From a checkpoint of a small image VQ-VAE: 12.9M parameters.
Rows from block 2 of the decoder of a small image VQ-VAE, named by matrix and row number. Each number is 500 + 40 x the weight over its row's rms, rounded and kept within 0 to 999. All counts start at 0. Numbers have three digits each.
After each channel's rows are labels from the 100 images, of 14976, where the channel reaches its highest value: "colour at peak" is the nearest of a few named colours to the mean colour under the peak. Only what is clearly more common there than usual is listed. The data: crops of objects in photos (Visual Genome).
# conv: 3x3 conv (decoder.decb.0.0.conv.weight, 128x128x3x3, each kernel summed), inputs 0-63

conv.66:597542517510484433472525418487558491483509413494458612540538454482428510541509493508508436542503518470549542500473490525466500474526486503546534461542480474492502485527521507451531497498441484
colour at peak: green

conv.69:477481425516446491499458475453525578570541573456493501494497489475460487523488545522482545554388538502458497522494522494493480473490437541495472484517484518433433528537585630493494494436534486
colour at peak: black

conv.100:514535480461512524465548481463562487526515517492476492541466431512484528577409460494461485558474521532505510455449517499566529497502519504522514525573500581525488480478444425534494458513548477
colour at peak: black

conv.106:483491505524512473498475457402570446449516441502486449510576532435538477467515520483521477523474491471525480487533498492419470500529500504458535496561506518501436538513545485483541552464380454
colour at peak: yellow; orange

conv.38:528464492527504495542498543480490512435508509456471526493542513485505508535468461459512580528449469497514540531463445507456544476439542439520456461490457604460423550477485445549518439558525467
colour at peak: red

conv.61:500501503482427441526460548443508491459533525420495471544497442491485467468555537529531587528506508526548562494458510517548510474506440511538528488409457509499487573469558527528455538519462508
colour at peak: black

conv.105:504518467545569511490564513471470609543506475443558488524505537495516502502429456568488557478481482540485501509459509409484547496521531457509479477515513531477480547540556518488544490571498508
colour at peak: pink

conv.72:523525572597524466520468495569483556507512490538524504431478564458533500494514509476475456471489485498468517561527502563525479511525465466467485458525484455526599544532475563512539498495475551
colour at peak: pink

conv.39:469526546469503483457516571490535432588478547519517527470509501438492458484535565494421526394449548499489486492526498508540448538508473500577537538485590540526508478584481534502500486525506510
colour at peak: pink; white

conv.1:572531521597474428559494471476456548534472533481489564468434535447605501493454478438458539515453483547529511532468519495470432537542461420555595500522544512505510550557509515483548485520484505
colour at peak: yellow; orange

conv.90:474468522492472508453597543428601464540447496529530507465499526513478427510473555481443498431497562491561502499458537450522488498534418509474494496432587562496486578484483505519510523531528498
colour at peak: pink

conv.35:571493481541498492519534511547472553437471529499491483569446563472544502492484528520467530585438428521451557498490508477544547489546487451509479482602494571505519507545488470509415470503527500
colour at peak: grey

conv.89:493543560559531494535487497536497581486475497476473503522494452503478523565440512504484578539514469523545501505508465583456488553541492509470544483411524500435582536512561521453412567512545519
colour at peak: blue

conv.65:480505497469491490523538539497542507544500458523466536424482531502520490487495526425537531468491419489526525513479520585503508494510565487542511502485563551516492436500465542482461407506487488
colour at peak: yellow; orange

conv.104:569412514511473456525509497547474488444556409456508552434536487523473508518437514500507434403472402519492492576468556462539506560536504479518499518503461521486462448495505471462467460481512531
colour at peak: white

conv.121:467466545455475540471488467479603456462457579481532555478504547515497386571521496533465449505520505474488584470490607490531564466471527488528530432543561482561524437545510570453549508503480481
colour at peak: black

conv.78:537453538446511509526611533484469523527442597458561510425573521467501555493465541471454509500477516547428492497490556498555488537475472418527504477505510535472546536572550517445486488524426553
colour at peak: red

conv.122:455564439487532495518481521428599511563489554423495507529530495528517556466566593554465563498431551485470511494516450512499558425509440510447483448506578460470472511509566515491526522566428478
colour at peak: grey

conv.82:444407496481528460492512542516464490469482535519439469497498518483532542515511485490507456485477480602542567500488561490556460520531537410513514517471440542533538472504499601510517486597492561
colour at peak: red

conv.25:553490539523538514482501476544486496459471524495437532507593468460458534519562506493506461472448444499486443537476475443516555508438482480493492571454524508486464481456471493492502510579418574
colour at peak: white

conv.120:431470478526527438564477477480532477528529471453509460587501485531515468474510525526483537515439511477448546526447468491477493501473469485487534503571537474445456539573538511468586507596485542
colour at peak: orange

conv.47:506583593509503505507551506486468483562454454482534539490511509505480484501476552456509553574445526509536471549534438447534457508452480476477460477532470503529399476558495552471462472492471529
colour at peak: black

conv.2:488579486491487574506489518487533456554458569521458535511481538484494454494503536509464526469465487468418503452447498516507579455442427528541420487506567474497526499496492564492512439529505504
colour at peak: orange

conv.54:495410451468533550445606627471492525463453479470498474495481439502415488533523476508526423477487462546510476525478537475507472513503509469456489460510504553513501506510543536531432435558487494
colour at peak: red

conv.14:522394393504471521501431439482534489562492519500511483496461500464476539462464535506492513473500562497509577512435508530451560457538468495592486494501518529507526518473429497475497486494545461
colour at peak: black

conv.124:443427497498517501578518483563512477486448472500513551560524638541430477564468442540516470547436502408465510483472554535555471457606489431485519531486472546525510490476521502493507469526500558
colour at peak: blue; cyan

conv.11:498469522551495469492480491511512445473483509484497467510550465439502429414484526489532554479473427538507468432496493627469493518443558523507576489594477556447511476494510539500466494544517488
colour at peak: white

conv.116:546462434522451475436469473521513446546497551499502479433494419400565497446462488534506555515441524431486520415507473479497480519415580475518481478561496453462518505482550521529514512541549447
colour at peak: pink

conv.94:518473480364504466465480398507552448497474541494530550560508511507431485429519497532465519498466439452446474518520563477527508503489451497541424429531540504487531529547517530511510472497460527
colour at peak: cyan

conv.93:484474515513422501485484538565496493480462423546490487431526558490451538495489532491475483499434510493521543520549519474513536513476560462553382534520555554542512474482561476526483425448467422
colour at peak: yellow

conv.80:505418480499483538598463490568499553471481477542473544529494538528502543529487461517530481605459453466430532457469485512525554420551548456468541465494460501433575469531503480523523484535473537
colour at peak: pink

conv.41:508465501462494500553550433528550514479476518488463519566561584573456448573493440525454495539506474469484463535412547576520523461523473502523521536542515478524444442559548505530490494473459630
colour at peak: black

conv.4:510523556561502480533445521494534506533498453442506533483433513479473423539416593440489537534540500442490520501562483487536463465486495445501528493458575518479541575515520560428471478578538482
colour at peak: blue; cyan

conv.64:509490482478546464538482492479528493462500587578515560595489513466529516463521504591535549545526538532499503470500491508524373497525489394499528587449511516453536515501590473527530557532537504
colour at peak: white

conv.16:489570463556547472496509480469472548512504434457477489554483556491452471499441461508485530526462449428543456516437440474579536536533463523540488530577519502425437407567493489534486476505483577
colour at peak: grey

conv.22:526517458549503483521522506582531499498500518492515540453514506482512518475464522496530584507443472527568553498454516447502537528468475496501497453425485521520458575467489537525493452595574413
colour at peak: grey

conv.62:455476484490551553514498446453531436543513550549455496513521465492543505552524434568460481467500461503444459470514505485482553505464538459471506523523490510422447519547542511513552479556460542
colour at peak: white

conv.74:500485452442446554474541466467512570516450469474530492483451466532480534442523532497503538421439460512490538430506549478509563495521428460506554416515531486514521517504482568495582546554458572
colour at peak: white

conv.26:546481547451510501465548460508404489527560466457538502468482526513539475436528543456489513413443483430510603560537514508539450558549499519553556548440521503597559565503541506455517466441544567
colour at peak: red

conv.27:513507462561502505434542571386450565462433619421487458507565562468533489435556522469483516567504528495462488497521467520532446497550430494543522496498531498473521498456578511510502489531472509
colour at peak: pink