config.toml
model = "image VQ-VAE"
image_size = 48
encoder_layer_scale_init = 0.1
encoder_num_experts = 8
encoder_shared_expert = false
encoder_conv_stem = false
encoder_layers = 8
beta2 = 0.999
lr = 0.0045
batch_size = 128
lr_schedule = "cosine"
Rows from block 4 of the encoder of a small image VQ-VAE, named by matrix and row number. Rows with one number within an expert belong to one neuron, the router's apart. Each number is 128 + 24 x the weight over its row's rms, rounded and kept within 0 to 255. All counts start at 0. After the name is the row's rms in percent of the matrix's.
Before each expert's rows are labels from the 100 images, of 14976, where the router gives the expert most weight on average: "patch colour" is the nearest of a few named colours to the mean colour under the peak. Only what is clearly more common there than usual is listed. The data: crops of objects in photos (Visual Genome).
# router: router (encoder.blocks.4.mlp.router.weight, 8x160, trained with AdamW), inputs 0-159
# gate: expert gate (encoder.blocks.4.mlp.gate, 8x320x160), inputs 0-159
# up: expert up (encoder.blocks.4.mlp.up, 8x320x160), inputs 0-159
# down: expert down (encoder.blocks.4.mlp.down, 8x160x320, transposed), outputs 0-159

# expert 2
patch colour: grey
router.2 126 [168 126 110 122 132 126 141 111 120 165 115 142 137 126  96 104 161 152 135 151 112 135 114 113 104 143 109 142 133 150 152  97 120 123 142 195  63 101 142 120 116 139 110  88 109  99 173 167 101 141 135 124 115  99 116 114 100 114 127 139 148 143 140 159 101  99 123  61 147 124 162 153 159 122  96 147 121 131  95 127 111 110 153 124 183 130 147 134 122 144 145 116 127  91 101 118 132 124 124 114 105 132 105  82  86 143 148  69 146 126 138 111 144 158 134  85 121 115 147 138  75 128 125 128 139 178 104 113 141 109 109 105 164 147 156 146 100 173 147 115 141 161 138 115 115 150 155 157 150 153 147 149 137 146 150 175  95 137 117 161]
gate.0 065 [119  86 143 143 115 149 107 171 152  86 149 110 149 106  99 130  75 137 108 109 114 141 138  98 120 130 133 136 141  75 152 133 150 151 119 106 146 174 130  99 102 106 124 101 118 123 133 130 143 119 154 114 164 129 144 139 141 157 114 132 133 106 129 134 101 123 149  78 118 119 143 163 147 127 121  94 141 115  92 186 120 109 130  98 124  54 132 125 135 139 136 119 106 101 136 166 147 156 120 117 119 120 109 134 100 123 127  69 112 123 124 102 113 144 148 155 112 189 134 142 141 147 143 120 149 135 173  99 124 129 127 148 173 132 156 121 170  89  97 166 156 118 101 134 140 168 152 112  89 118 139 136 103 174 152 157 160 107 148  86]
up.0 066 [ 82  97 164 133 101 119 135 155 135 134 109 117  99 125 107 121 128  81 127 163 116 165 145 113 105 134 182  94  88 138  82 158 128 136 100 112 135 146 116 142  58 114 157 157 141 133 121 134 133 128 137 116  88 154 127 152 189 142 117 119 104 150 137 125 116 133 135 113 141 166 109 116 127 147  99 110 147 121  80 131  86 113 106 133 128 153 121 125 146 123 159 107 141 130 129 174 125  94  88  99 133 105 146 123 127 159  83 144 160 167 145 183  80 135 110 162 140 133 141 122 133 155 154 113 123 148 120 163 124 148 141 126 144 128 108 142  97 160 151 138 148 161 164 123 106 154 160 168 143 140 140 103  84 152 108 129 125  92 130  98]
down.0 071 [123 155 149 127 145  99 127  78 131 120 120 141 134 129 113 170 111 148  69 118 146 143 137 110 104 195 131 142 124  96 128 128 101 127 117 152 127 187 138 142 153 130 138 126 136 104 111 142 122 103 122 147  78 149 105 138 121 118 168 113 134  84 132 120 157  72 133 163 123 127 133 143  89 145 179 134 120 129 117  96 153 140 199 141 134 125 184 106 116 125 159 112 103 143 125 111 139 114 122 110 134  87  94 121 120 164 132  70 124 140 137 106 122 119 156 161 130  93  87 124 135 151 140 121 128 129 118 116 127 129 212 145 118 100  90 135  88 146 104 147 149 128 109 111 128 131 117 151 137  91 133 134 140 140 108 134 134  79 129 146]

# expert 7
patch colour: brown
router.7 077 [150  92  93 148 131 137 141 200 156 155 102 141 135 146 100 138 124 149 132 107 150 127 108 101 115 111 120 107 136 152 190 109 120 117 145 131 107 125 151 120 117 121 166 150 147 116 142 154  84  80 105 135 140 159 107 111 152 117 133 108 128 154  96 153 103  56 129 108 132 117 130 151 127 120 111 133 124 157 107 131 142 131  65 141 129 122 148 154 146 128  95 102 132 127 122 185 179 114 158 116 120 160 140 126 153 115 149 179 150 118 104 103 149 152 130 102 133 139  98 151  97 101 148 175 132 145  87  90 128 126 124  95 150 135 134 115 140 104 104 100 144 141 123 116 109 185 133 145 161 121 100 152 155 121 126 132 115 163 170 144]
gate.0 134 [128 141 115 124  99 165 137 170 141 110 131 110 149 124 128 109 140 161 152  86 106 136 125 126 102  86 151 143 148 145 125 114 106 127 108 123 146 196 159 170 158 105 147 120 134 138 109 138  94 128 153 136  99 126  70 116 132 126 134 133 148 108 154 141 115 144 124  88 130 103 119  82 158 142 109 138 144 157 126 129 145 133 151 141  94 120 130 147 118 148 121 120 127 130 143 100 127  67  87 165 160 155 101 124 173 103 120 104 113 160 149 111 139 152 114 127 130 101 105 130  98  79 116 121 111 143  76 138 105 125 165 130 137 157 160 141  87 141 121 109  81 135 153 122 146  51 156 115 139 125 155 172 103 130 158 133 149  86 141 145]
up.0 141 [ 90 103 163 116 141 108 150  60 136 159 126 106 104  91 161 140 110  77 129 157 133 147 145 105 117 146  98 122  94 104 128 106 128 150 105 109 126 124 109 115 108 137 125 148 172 118 149 136 130 153 121 136 125 105 151 116 154 107 138 108 139 133 154 132 146 130 148 128 119 143 157 128 120 107  77 122 108  92 106 141 123 133 109 140 128 129 133 125 145 106 136 152 134 125 125 124 111 185 118  77 131  78 175 149 124 110 121 138 130 100 111 133 173 111 132 113 126 139 147 118 134 202 128 131 155 139 157 127 153 152  86 119 114 122  53 124 125 106 128 156 157 152  80 111 190 149 112 145 142 144 126 130 130 130  91 143 160 170  86  86]
down.0 137 [144 137  87 134 113 145 117 174 137  80 143  82 123 164 123 133 200 170 121 129 163 134 108 145 101 134 124 126 123 110 184 130  92 148 104 114 135 138 103 143 121 112 100 124  85  98 124 149 133 137  99 119 127 108 143 146 133 142 142  95 142  88  96 165 120  98 111 127 102 148 144 121 154 149 159 122 146 126 136 130 102 137 127 142 132 158 108 136 118 112 137 166 144 157 161 115 125  89  82 206 131 173  92 123 133 116 132 147 130 120 145 104 157 163 126  65 110 130  97 132 164  94 124 135 123 163 100 142 161 155 106 151 136  99 144 135 139 115 113 115 105 129 113 149 108 117 151 140 115 119 114 120 105 136 163  79 115  90 145 104]

# expert 5
patch colour: black
router.5 105 [128 122 159 159  98 125 101 110 140 143 110 146 107 131 167 166 130 132 127 100 139 113 137 105 139 161 124 118 123 106  70 143 125 128 111  60 184 129 148 129  82 148 133 129 141 166 156 138 145 116 107 157  84 130 109 124 143 105 169 133 132 120  91 109 117 158 137 170 149  99 134 109 152 114 151 147 113 152 159 114 111 139 148 118  96 109  86 153 146  71  78 153 123 166 124  94 130 150  93 119 118 147 107 175 153 129 103 166 147 102 139 128 139 112 127 131 144 145 134 146 154 123 137 186 119  93 136 133 140 129 143 137 101 120 136 152 144  82 116 142  94  73 151 117 113 120 111  98 118  95  96 123 151 135 141  91 111  92 134 124]
gate.0 069 [120 102 115  90 138 155 109 155 159 180 154 110 155  97 127 135 123 167 129 125  80 115 149 150 130  92 145 108 114 126 167 145 152 143  97 165 188 141 135 142 177 103 133  88 107 105 123 107 142 145 110 154 173 185 122 131 149 136 112 126 142 134 139 158 155 150 112 139  99 157 125 125 126 118 104 142 151 145 153 112 121 131 120 145 130 138 110 120 117 111 111 119 112 117 135 163 112 177 113 104 123 178 100 132 136 115 112  90  93 129 106 126  84 100 150 140 106 175 118 129 146 125 117  65 124 148 105 132 138 126 100 123 152 139 112 111 129  90 148 166 147 154 123 127  84  80 169 142 144  82 130 116 165 135  95 139  97 122 137 102]
up.0 068 [159 107  84  95 133 148 106 151 134 159 141 109 168 118 182 103 171 177 121  73 141 136 129 142 115  97 126 120 124 129 110 153 143 151 102 139 140 125 127 114 163 129 140 109  70 127 146 118 147 159 111 147 125 132 117 111 109 137 120 133 194  54 101 137 128 137 101 117 146 107 139 112 176 102  99 140 125 132 154  98 113 157 137 152 162 113 123 116 133 134 139 111 123 136 135 146 119  89 170 161 147 156 131 144 122 115 123 105 143 112 110 110 125 123 129 178 136 166 107 148 135 177 143 134 131 125  77 131 137 103  85 149 144 122 116 155 122 103 127 150  93 108  98 107  83  91 172 147 160 129 122 117 101 149 115 125 116 120 164  98]
down.0 074 [120 130  84 129 113 100 154 161 135  54 141 137 108 177 123 140 173 152 127 153 137 123 159 105 115 112 111 141 138 140 141 150  65 152 106 148  97 123 144 139  82  95 113 120 172 145 129 134 113 158 124 130 106 139 129 136 136 141 109 148 116 132 134 115 122 126 138 158 101 137 132 135 130 107  54 114 143 168  90 115 115  99 163 113 143 112 144 130 131  79 158 138 114 148 117  84 130 116  73 194 140 154 132 115 157 139  94 123 134 131 162 133 162 134 129 127 101  93 107 124 111 104 130 100  96 147 108 123 131 127 131 155 149 121 134 131 104 145  71 125 112 100 129 119 155 141 149 127 136 189 133 132  83 164 136 153 143 137 149 118]

# expert 4
patch colour: grey
router.4 098 [162 113 115 128 130 120 112 126 118 162 161  96 151 140 134 129 102 127 118 118 135 131 146 138 138 155 141 116 139 105 128 135 103 161 108 109 180 135 118 117 107 126 136 130 132 151 140  84 102 176 108 159 162 127 167 139 162 120 110 139 155 147  89  93 162 163 130 168 142 125 123 124 136 187 137 106 115 117 151 138 112 146 126 142 107 103 152 121 148 161 114 133 153 125  82 103 114 109 153 118 160 120 100 157 167 111 110 134 125 148 133  97  75 105 111 126 140 167 125 135 161  90 144 158  93 109 164 134 119 125 157 147  87 137 149 132 147 129 114 104 123  83 115 170 155 150 103  83  91 114 146 154 105  75  81  82  92 132 160 119]
gate.0 110 [119 145 124 127 143 148 147 184  94  96 134 122 127 106 134 153 160 133 111 128 128 102 129 127 171 151 143 141 135 114  81 111 158 118 147 106 107 121 130 145 105 106 151 131  53 134 104  94 130 129 134 141 105 125 137 187 135 123 164 156 104 155 141  86 123 115 129 155 131  91 130 145 103 129 134  92  73 128 146 138 126 166 135 142 155 129 161 147  75 124 122 116  93  89 110 103 163 144 140 168 128 134 125 131 129 136  98 115 152 116 163 153 142 135 124 122 114 139 150 150 138  94 116  99 167 158 125  91 111 124 111 154 131 125 177  70 166 138 125 149 121 110 144  98 119 159 155 130 137 102 119 155 183 116 124 108  75 137 173 122]
up.0 111 [130 107 141 127 126 110 126  91 139 135 133 148 121 115 110 119  72  93 136 119 129 130 116 120 108 134 110 119 121 170 155 138 113 148 126 139 126 138 135 116 168 141 124  85 186 121 113 153 107 119 129 133 106 122 123  89 123 147 139 116 136 135 126 168 120 122 132 136 122 133 127 131 140 146 117 138 145 144 128 130 119  52 117 114 101 119 113 136 147 128 138 147 152 125 162 176  82 102 177 136 147 123 180 134 125 126 139 151 133 143  86  90 128 124 143 112 164 117 128 107 157 179 146 155  78 124 115 111 173 134 128 107 156 125  59 141 150 109 128 105 145 125 101 132 160  55 153 134 121 124 113 129  47 120 154 137 186 118  91 112]
down.0 105 [100 110 133 142 132 142 136 129 119 120 120 128 100 166 123  77 131 134 158 134 118 179 136 161 131 110 149  95 148  95 128 132 135 108 149 147 131 118 143 158 159 111 185 168  74 146 106 114 126 150 112 125 134 121 114 125 113 155 166 120 133 132 133 121 110 102  79 163 185 163 133 150 125 108 154 121 156 147 117 129 155 148 101 136 106 146 184 137 106 147 127  67 121 143  85 137 139 153 139 144 117  80 112 162 164 112 145 119 158 100 129 141 123 141 117 140 139 220 105 122 115 149 132 110 143  89 141 115 124 114 118 121 116 123 160 149 118 166 111 123 146 137 104 136 111  71  90 115 126  98 127 139 144 115 129 148 127 121  78 153]

# expert 3
patch colour: white
router.3 098 [136 148  98 117 191 127 118  84  89 110 185 139 159  98 148  87 125  97 104 159 129 126 109 140 115 115 131 142 173 124 109 126 110 108 122 164 110 119 144 144 120 108 126 154 128 144 153 117  90 152 133 104 106 183 164 200 100 149 105 151 111 141 146 131 135 163 140 100 115 120 105 151 141 123  96 103 137 129 110 150 119 171  95 126 151 128 135 113  78 115 106  85 157 106 116 125 100 123 124 122 133 109 147 121 126 109 130 166 150 126 168 108 126 119 114 115  86 126 134 133 152 172 115  90 132 136  97 117 162 141 101 149 139 170 154 112  99 142 159 104 123 150 114 133 103 105 136 142 126 128 160 153 128 153 137 187 105 166 159 116]
gate.0 094 [145 129 150 131 139 124  96 142 105  98  97 122 135 152 174 126 111 153 144  67 113 121 117 149 143 176 159  96 152 134 111  98 125  95 140 118 174  79 152 106 152 157 154 100 105 114 111 144 132 111 120 139 135 104 122 125 129 132 118 139 119 104 137 125 142 148 115  51 142 136 163 115 115 146 110 118 142 154  79 124 141 126 180 138 138 105 135 158 139 100 106 113 127 111 101 136 138 166 108  88  81 147 148  80 172 119 164  94  89 137 130 106 109 171 128 112 128  88 117 136 142 135 144 136 151 156 202 136 105 107 114 109 146 111 128  96 111 127 126 111 154 140 129 147  81 179 157 133 132 106 119 137 126 137 115 124 143 155 132 140]
up.0 102 [176 133 106 153 148  93 101  69 145 237 142 134 128 157 101 145 137 142  98 143 155 119 143 134 175  63 142 154 115 124 131 136 126 136 128 114  78 125 105 140 145 147 120 139 121 156 162 115 145 133 142 140  98 123 141 137 135 121 144 120 154  90 107 137 153 127 101 160 109 117  97 151 107 131 193 127 131 133 152 108 138 119 109 118 130 140 139 116 133 127 114 102 130 128 101 122 113 140 120 151 115 133  75 131  94 144 115 132 167 130 127 129  94 121 128 149 151 137 119  96 125 138 138 113  99 120 102 117 170 131 146 143 134 134 144 164 101 144 127 119 101  92 115  88 148 113  79 118 122 124 135 116 136 195 160 103 106  94 165 147]
down.0 098 [103 125 146 113 136 111 128 207 130 138 126 103 155 107 148 115 103 128 117 126 109 113 132 148  90 127 182 124 128 155  94 153 144 134 142 149 179 110 143 111  81 131 158 120 137 124 134 117 141 133 125 116 136 137 164  95 145 132  78  96 127 172 121 139 169 136  84 149  82 156 122  92 147 150 112 131 142 117  97 142 116 125  80 124  82 127 137 146 137 119 160 137 127 130 120 114 124 117 144 131 118 200 117 124 152 139 134 131 115 137 200 105 160 168 157 111 113 139 154 131 122 139 116 130 111 138 134 100 119 126  98 107 109 108 161 131 108 142 123 112 104 178 113 142 141 226 125 125 116 128 119 108 112 112 159 138 112 141 111 125]

# expert 0
patch colour: brown
router.0 102 [133 114 156 112 110 105 150 159 144 101 108 104 102 139 103 149 146 130 144 127 145 187 150 157 132  85 129  96 105 133  92 162 122 135 102  88 165 172 136 112 185 141 178 146 131 155  88 138 179 117 116 106 144 123 119 130 170 112  96 131  95  94 102 126 157  99 141 164 148 113 141 178  98 116 157 136 108 122 131 138 174 101 109 121 112 164  79 125 143 138 128 160  96 164 130 108 113 125 139 134 123 149 155 137 143  93  89 144 120 113 132 159 128 151 124 162 144 147 136 108 142 127 136  84 118 136 110 120 124 148  85 136  91 119 123 123 114 143  96 161 128 125 113 157 138  91 114 121 117 152 121  83 151 141 113 109 177 152 108 118]
gate.0 098 [188 145 134  81 170  97 115 152 139 157 160 115 132 107 100 112 110 148 133 126 153 122 118 148 133 122 189 115 146 140 118 136 142  94 112 130  98 117 174 226 123 125 139 159 130 125 114  96 150 100 118 110 113 116 127 122 125 118 129 161 120  69 122 141 126 115 157 112 103 145 103 123 137  88 128  90 153 126 107 132 124 140 113 117 119 130 146 105 142 125 143  94  60 139 135 114 147 156  95  79 125 133 162 123 127 129 123 101 141 117 134 124 107 103 156 111 138 129 128 130 109 135 144  88 153 147 131 162 146 129 164 154  91 155 147 153 106  99  97 134 152 129 125  99 104 175 129 114 122  57 102 105 121 129 163 135 144 131 111 128]
up.0 089 [ 83 116 114 147  91 146 112  99 136 205 127 110 116 168 158 125 120 163 140 147 126 146 142  98 127 162 145 137 134 126 144 133 132 123 153 138 144 101  89  83 144  70 151 110 162 132 138 157 110 142 119 129 144 209 106 138 151 130 120  99 126 152 143 107 124 153 143 116 148 120 150 148 123 148 147 129 113 121 148 142  88 173 154 140  68 125 119 132 119 113  95 155 170  87 158 115  92 137 156 145 179 149  90 138 143 165 100 141 107 134 111 146 114 129 138 131  98 140 160 121 127 132 105 136 121 103 132 116 112 126 141 121 123 132 171  97 135 136 136 114 133 123 131 128 131  86 128 102 126 116 149 169  86  98  63 126 128 107 147 104]
down.0 088 [152 127  96 131 129 112 155 143 110 116 108 170 185 151 102 131  82 186 128 101 120 134 136 147 123 151 136 139 112 149 132 123 143 115 123 105 110 136 126 132 110 144 208 146 121 108 102 149 112 128 129 136 116 114 134 120 144 115 163 139 116 110 101 139  89 134 121 115 191 111 141 123 125  39 121 105 132 123 148 124 147 102 118 155 134 114  54 131 112 107 122 147 141 133 136 135 124 156 115 132 133 120 151 131 140 140 120 128  89 147 107 100 161 112 119 109 127  98  85 140 146 106 132  89 147 169  61 163 135 121 174 118 144 135 121 132 102 120 191  87 120 123 120 139 165 101 157 113 118 154 130 143 134 130 123 147 157 124 137 159]

# expert 1
patch colour: yellow
router.1 098 [ 98 126 135 125 124 115 160 128 116  84 126 117  97 155 130 135 146 117 156 110 135 148 145 154 127 134 101 152 175  60 133 158 154 155 104 100 172 177 115 138 113 132 174 147 110 159 136  92 185 166 141 106 150 106 135  98 128 155 114 165 133  97 127 117 131 187 127 154 126 111  89 110 145 124 165 128 118 109 170 108 132 113 109 123 102 138 107 140 118 151 128 148 116 112 130  89 114 122 172 128 166 118 138 137 146  91 123 135 128 117 134 165  97 121 116 143 125 142  99 103 143 135 120 104 127 107 142 103 106 141 163 138 116  84 118 143 144 114 116 162  91 125 131 155 165  96 113 122 103 160 153 100 104  99 118 108 202  97 119 137]
gate.0 062 [114 127 115 114 182 143 156 130 117 153 136 132 158 112 171 151 164 127 112 142 132 161 119 129 144  73  65 129 143 118 134 104 139 103 124 136  65 114 123 150  85 101 124  87 154 130 119  95 141  77  98 179 124 140 135 145 118  99 127  96 124 128 119 121 159 108 145 134 105 135 140  78 136 147 125 121 116 128 119 165 127 111 149 137 143 103  89 111 127 119 150 141 130 134 102 147 138 160 121 117 148 153 151 120 132 106 134 138 132 141 100 128 121 138 138 155 133 116  86 136 147 212 130 157 115 139 119  75 173  96  90 116 126 149 189 110 185 145 128 129 127 116  91 137 116 121 106  81 159 125 117  92 119 138 128 138 138 122 148 118]
up.0 061 [ 99 110 117 134 136 104 132 147 100 139 123 122 155 160 152 146 116 100 185  90 125 147 121 124 135 106 105 131 119 110  88 111 133 140 108 100 135 119 117 132 166 131 134 143 121 100  77 141 122 108 126 145 195 110  81 137 128 184 135 126  75 175 134 127 170 104 127 154 155 176 132 135 130 137 142 125 107 126 132 137 142  98 110 152 104 152 121  90 120 123 159 134 114 149 113 125 120 166 134 132  94 117 131 110 132 146 129 135 104 103 133 131 125 108 128 119 137 163 138 113 125 155 146  95 144 166 135 157 118 120 164 142 131 159 203  90  59 115 112 153 156 132 173 114 153 144 128 104 114  47 124 144 112 155 114 141 134 129 149 126]
down.0 063 [106 133  81 122 139 162 144 143 123  89 131 131  87 109 141 120 146 155  89 132 154 110 108 116 142 120 113 125 117 175 126 102  90 156 125 119 122 159 111  61 127 139 176 110 149 150 143  89 130 140 112 109 167 143 152 101  89 149 144 120 175 177 141  96 132 132 116 153 138 133 112 110 134 129 121 116 126 116 122 124  90 142 157 135 144 127 165 112 166 102 129 121 124 133 113 141 180 123  99 123 127 161 123 150 114  95 118 114 136 133 162 133  85 172 126 134 143 150 104 111 126  89 112 175 141 103 102 169  98 131 131 130 138  78 178 113 173 148  98  89 147 137 121 153 101  83 126 131 126 164 148 126 109 127 111  84  90 145 140 120]

# expert 6
patch colour: orange
router.6 088 [127 146 101 113 132 138 163 158 135 116  99 100 129 137 109 118 140 147 131  81  91 124 113 138 115 121  93 146 128 195 165 118 119  97 122 123 118 146 128  93 181 121 116 153  97 140  87 142 140  94 132 103 123 123 109 104 140 152 132 129 136 150 126 124 135  81 164 111 176 139 123 132 107 158 144 108 153 142 104 160 165 128 114 130 126 148  79 143 148 100 154 185 117 109 123 153 126  90 147 142 105 140 193 116 128 141 138  80 152 135 156 148  94 159 129 121 122 117 118 108 129 168 114 118 114 152 101 137 114 179 136 107 118 137 118 140 111 144 118  86 137 174 156 110 115 122 176 179 153 156 124 131 139 104 108 114 149 171  98 157]
gate.0 107 [165 124 172 148 125 115 119 121 159 131 140 111 136 187 200 127  85 104 154 136  91 126 121 152 118 151 128 122 159 111 131 124  98 117 104 131 134 163 145 137 149  47 164 115 161 164 144 143 104 157 126 149 105 120 143 125  94 141 164 101 124 151 104 155 101  90 126 145 116 137 159 137 126 122 146 102 109 136 118 104  95  91 107 105  71 141 121 141 103 131 151 119 107 144 123 102  84 139 115 155 128 123 108 162 146 104 136 130  97 142 115 106 114 144 139  95 147 135 140  66 181 129 135 147 122 109 140 184 124  89 148 118 157 129 136 112 159 125 136 161 151 157  94 138 135 138 110 123 129 142 120 119 111 145 122 178 134 101 133 121]
up.0 097 [129 110 125 156 123 133 107  91  98 127 162 105 154  82 157 113 124 123 148 131 114  97 136 157 156  98 144 142 137  76 113 126 137 130 129 155 177 126 128 127 170 112 123 128 129 125 176 182 138 160 144 135 142 107 135  94 105 129 133 108 157 136 133 142 148 131 143 137 126 139 166 104 171 158  95 101 113 125  93 107 158 136 122 105  99 142  74 141 120 139 152 102 119 112  99  89  91 140 101 157  92 128  61 130  60 116 114 138 131 121 146 124 143 147 162 104 137  96 151 126 151  86 117 102 128 128  81 120 131  86 125 118  90 114 161 131 112 118 130 150 150 157 127 111 113 179 168 144 121 131 148 165 139 152 116 163 152 140 141 129]
down.0 104 [ 97 113 163 133 113  96 123  93 147 121  93 106 121 124 178 132 146  94 181 114 102 148 114 154 181 122 149 138 104 149 131 135 103 144 140 153 121  97 149 143 152 124 124 126 121 155 102 123 155 117 124 139 116 127 137 144  98 101 157 115 122 186 143  78 126 133 102 142 188 126  86 125  78 151 104 131 113 133 132 129  97  88 170 133 178 130 127 131 123  91 123 132 107 115 125 133 128 159 145 172 119 129 129 128 202 180 126 138 109 145 109 125 101 103 108 122 136 114 106  95 151 134 145 139 142 150 164 151 148 100 168 135 113  93 123 128 128 114 152 100 129 144 111 119  83 189 110  89 116 161 143 137 112 112 115 107 111 115 121 136]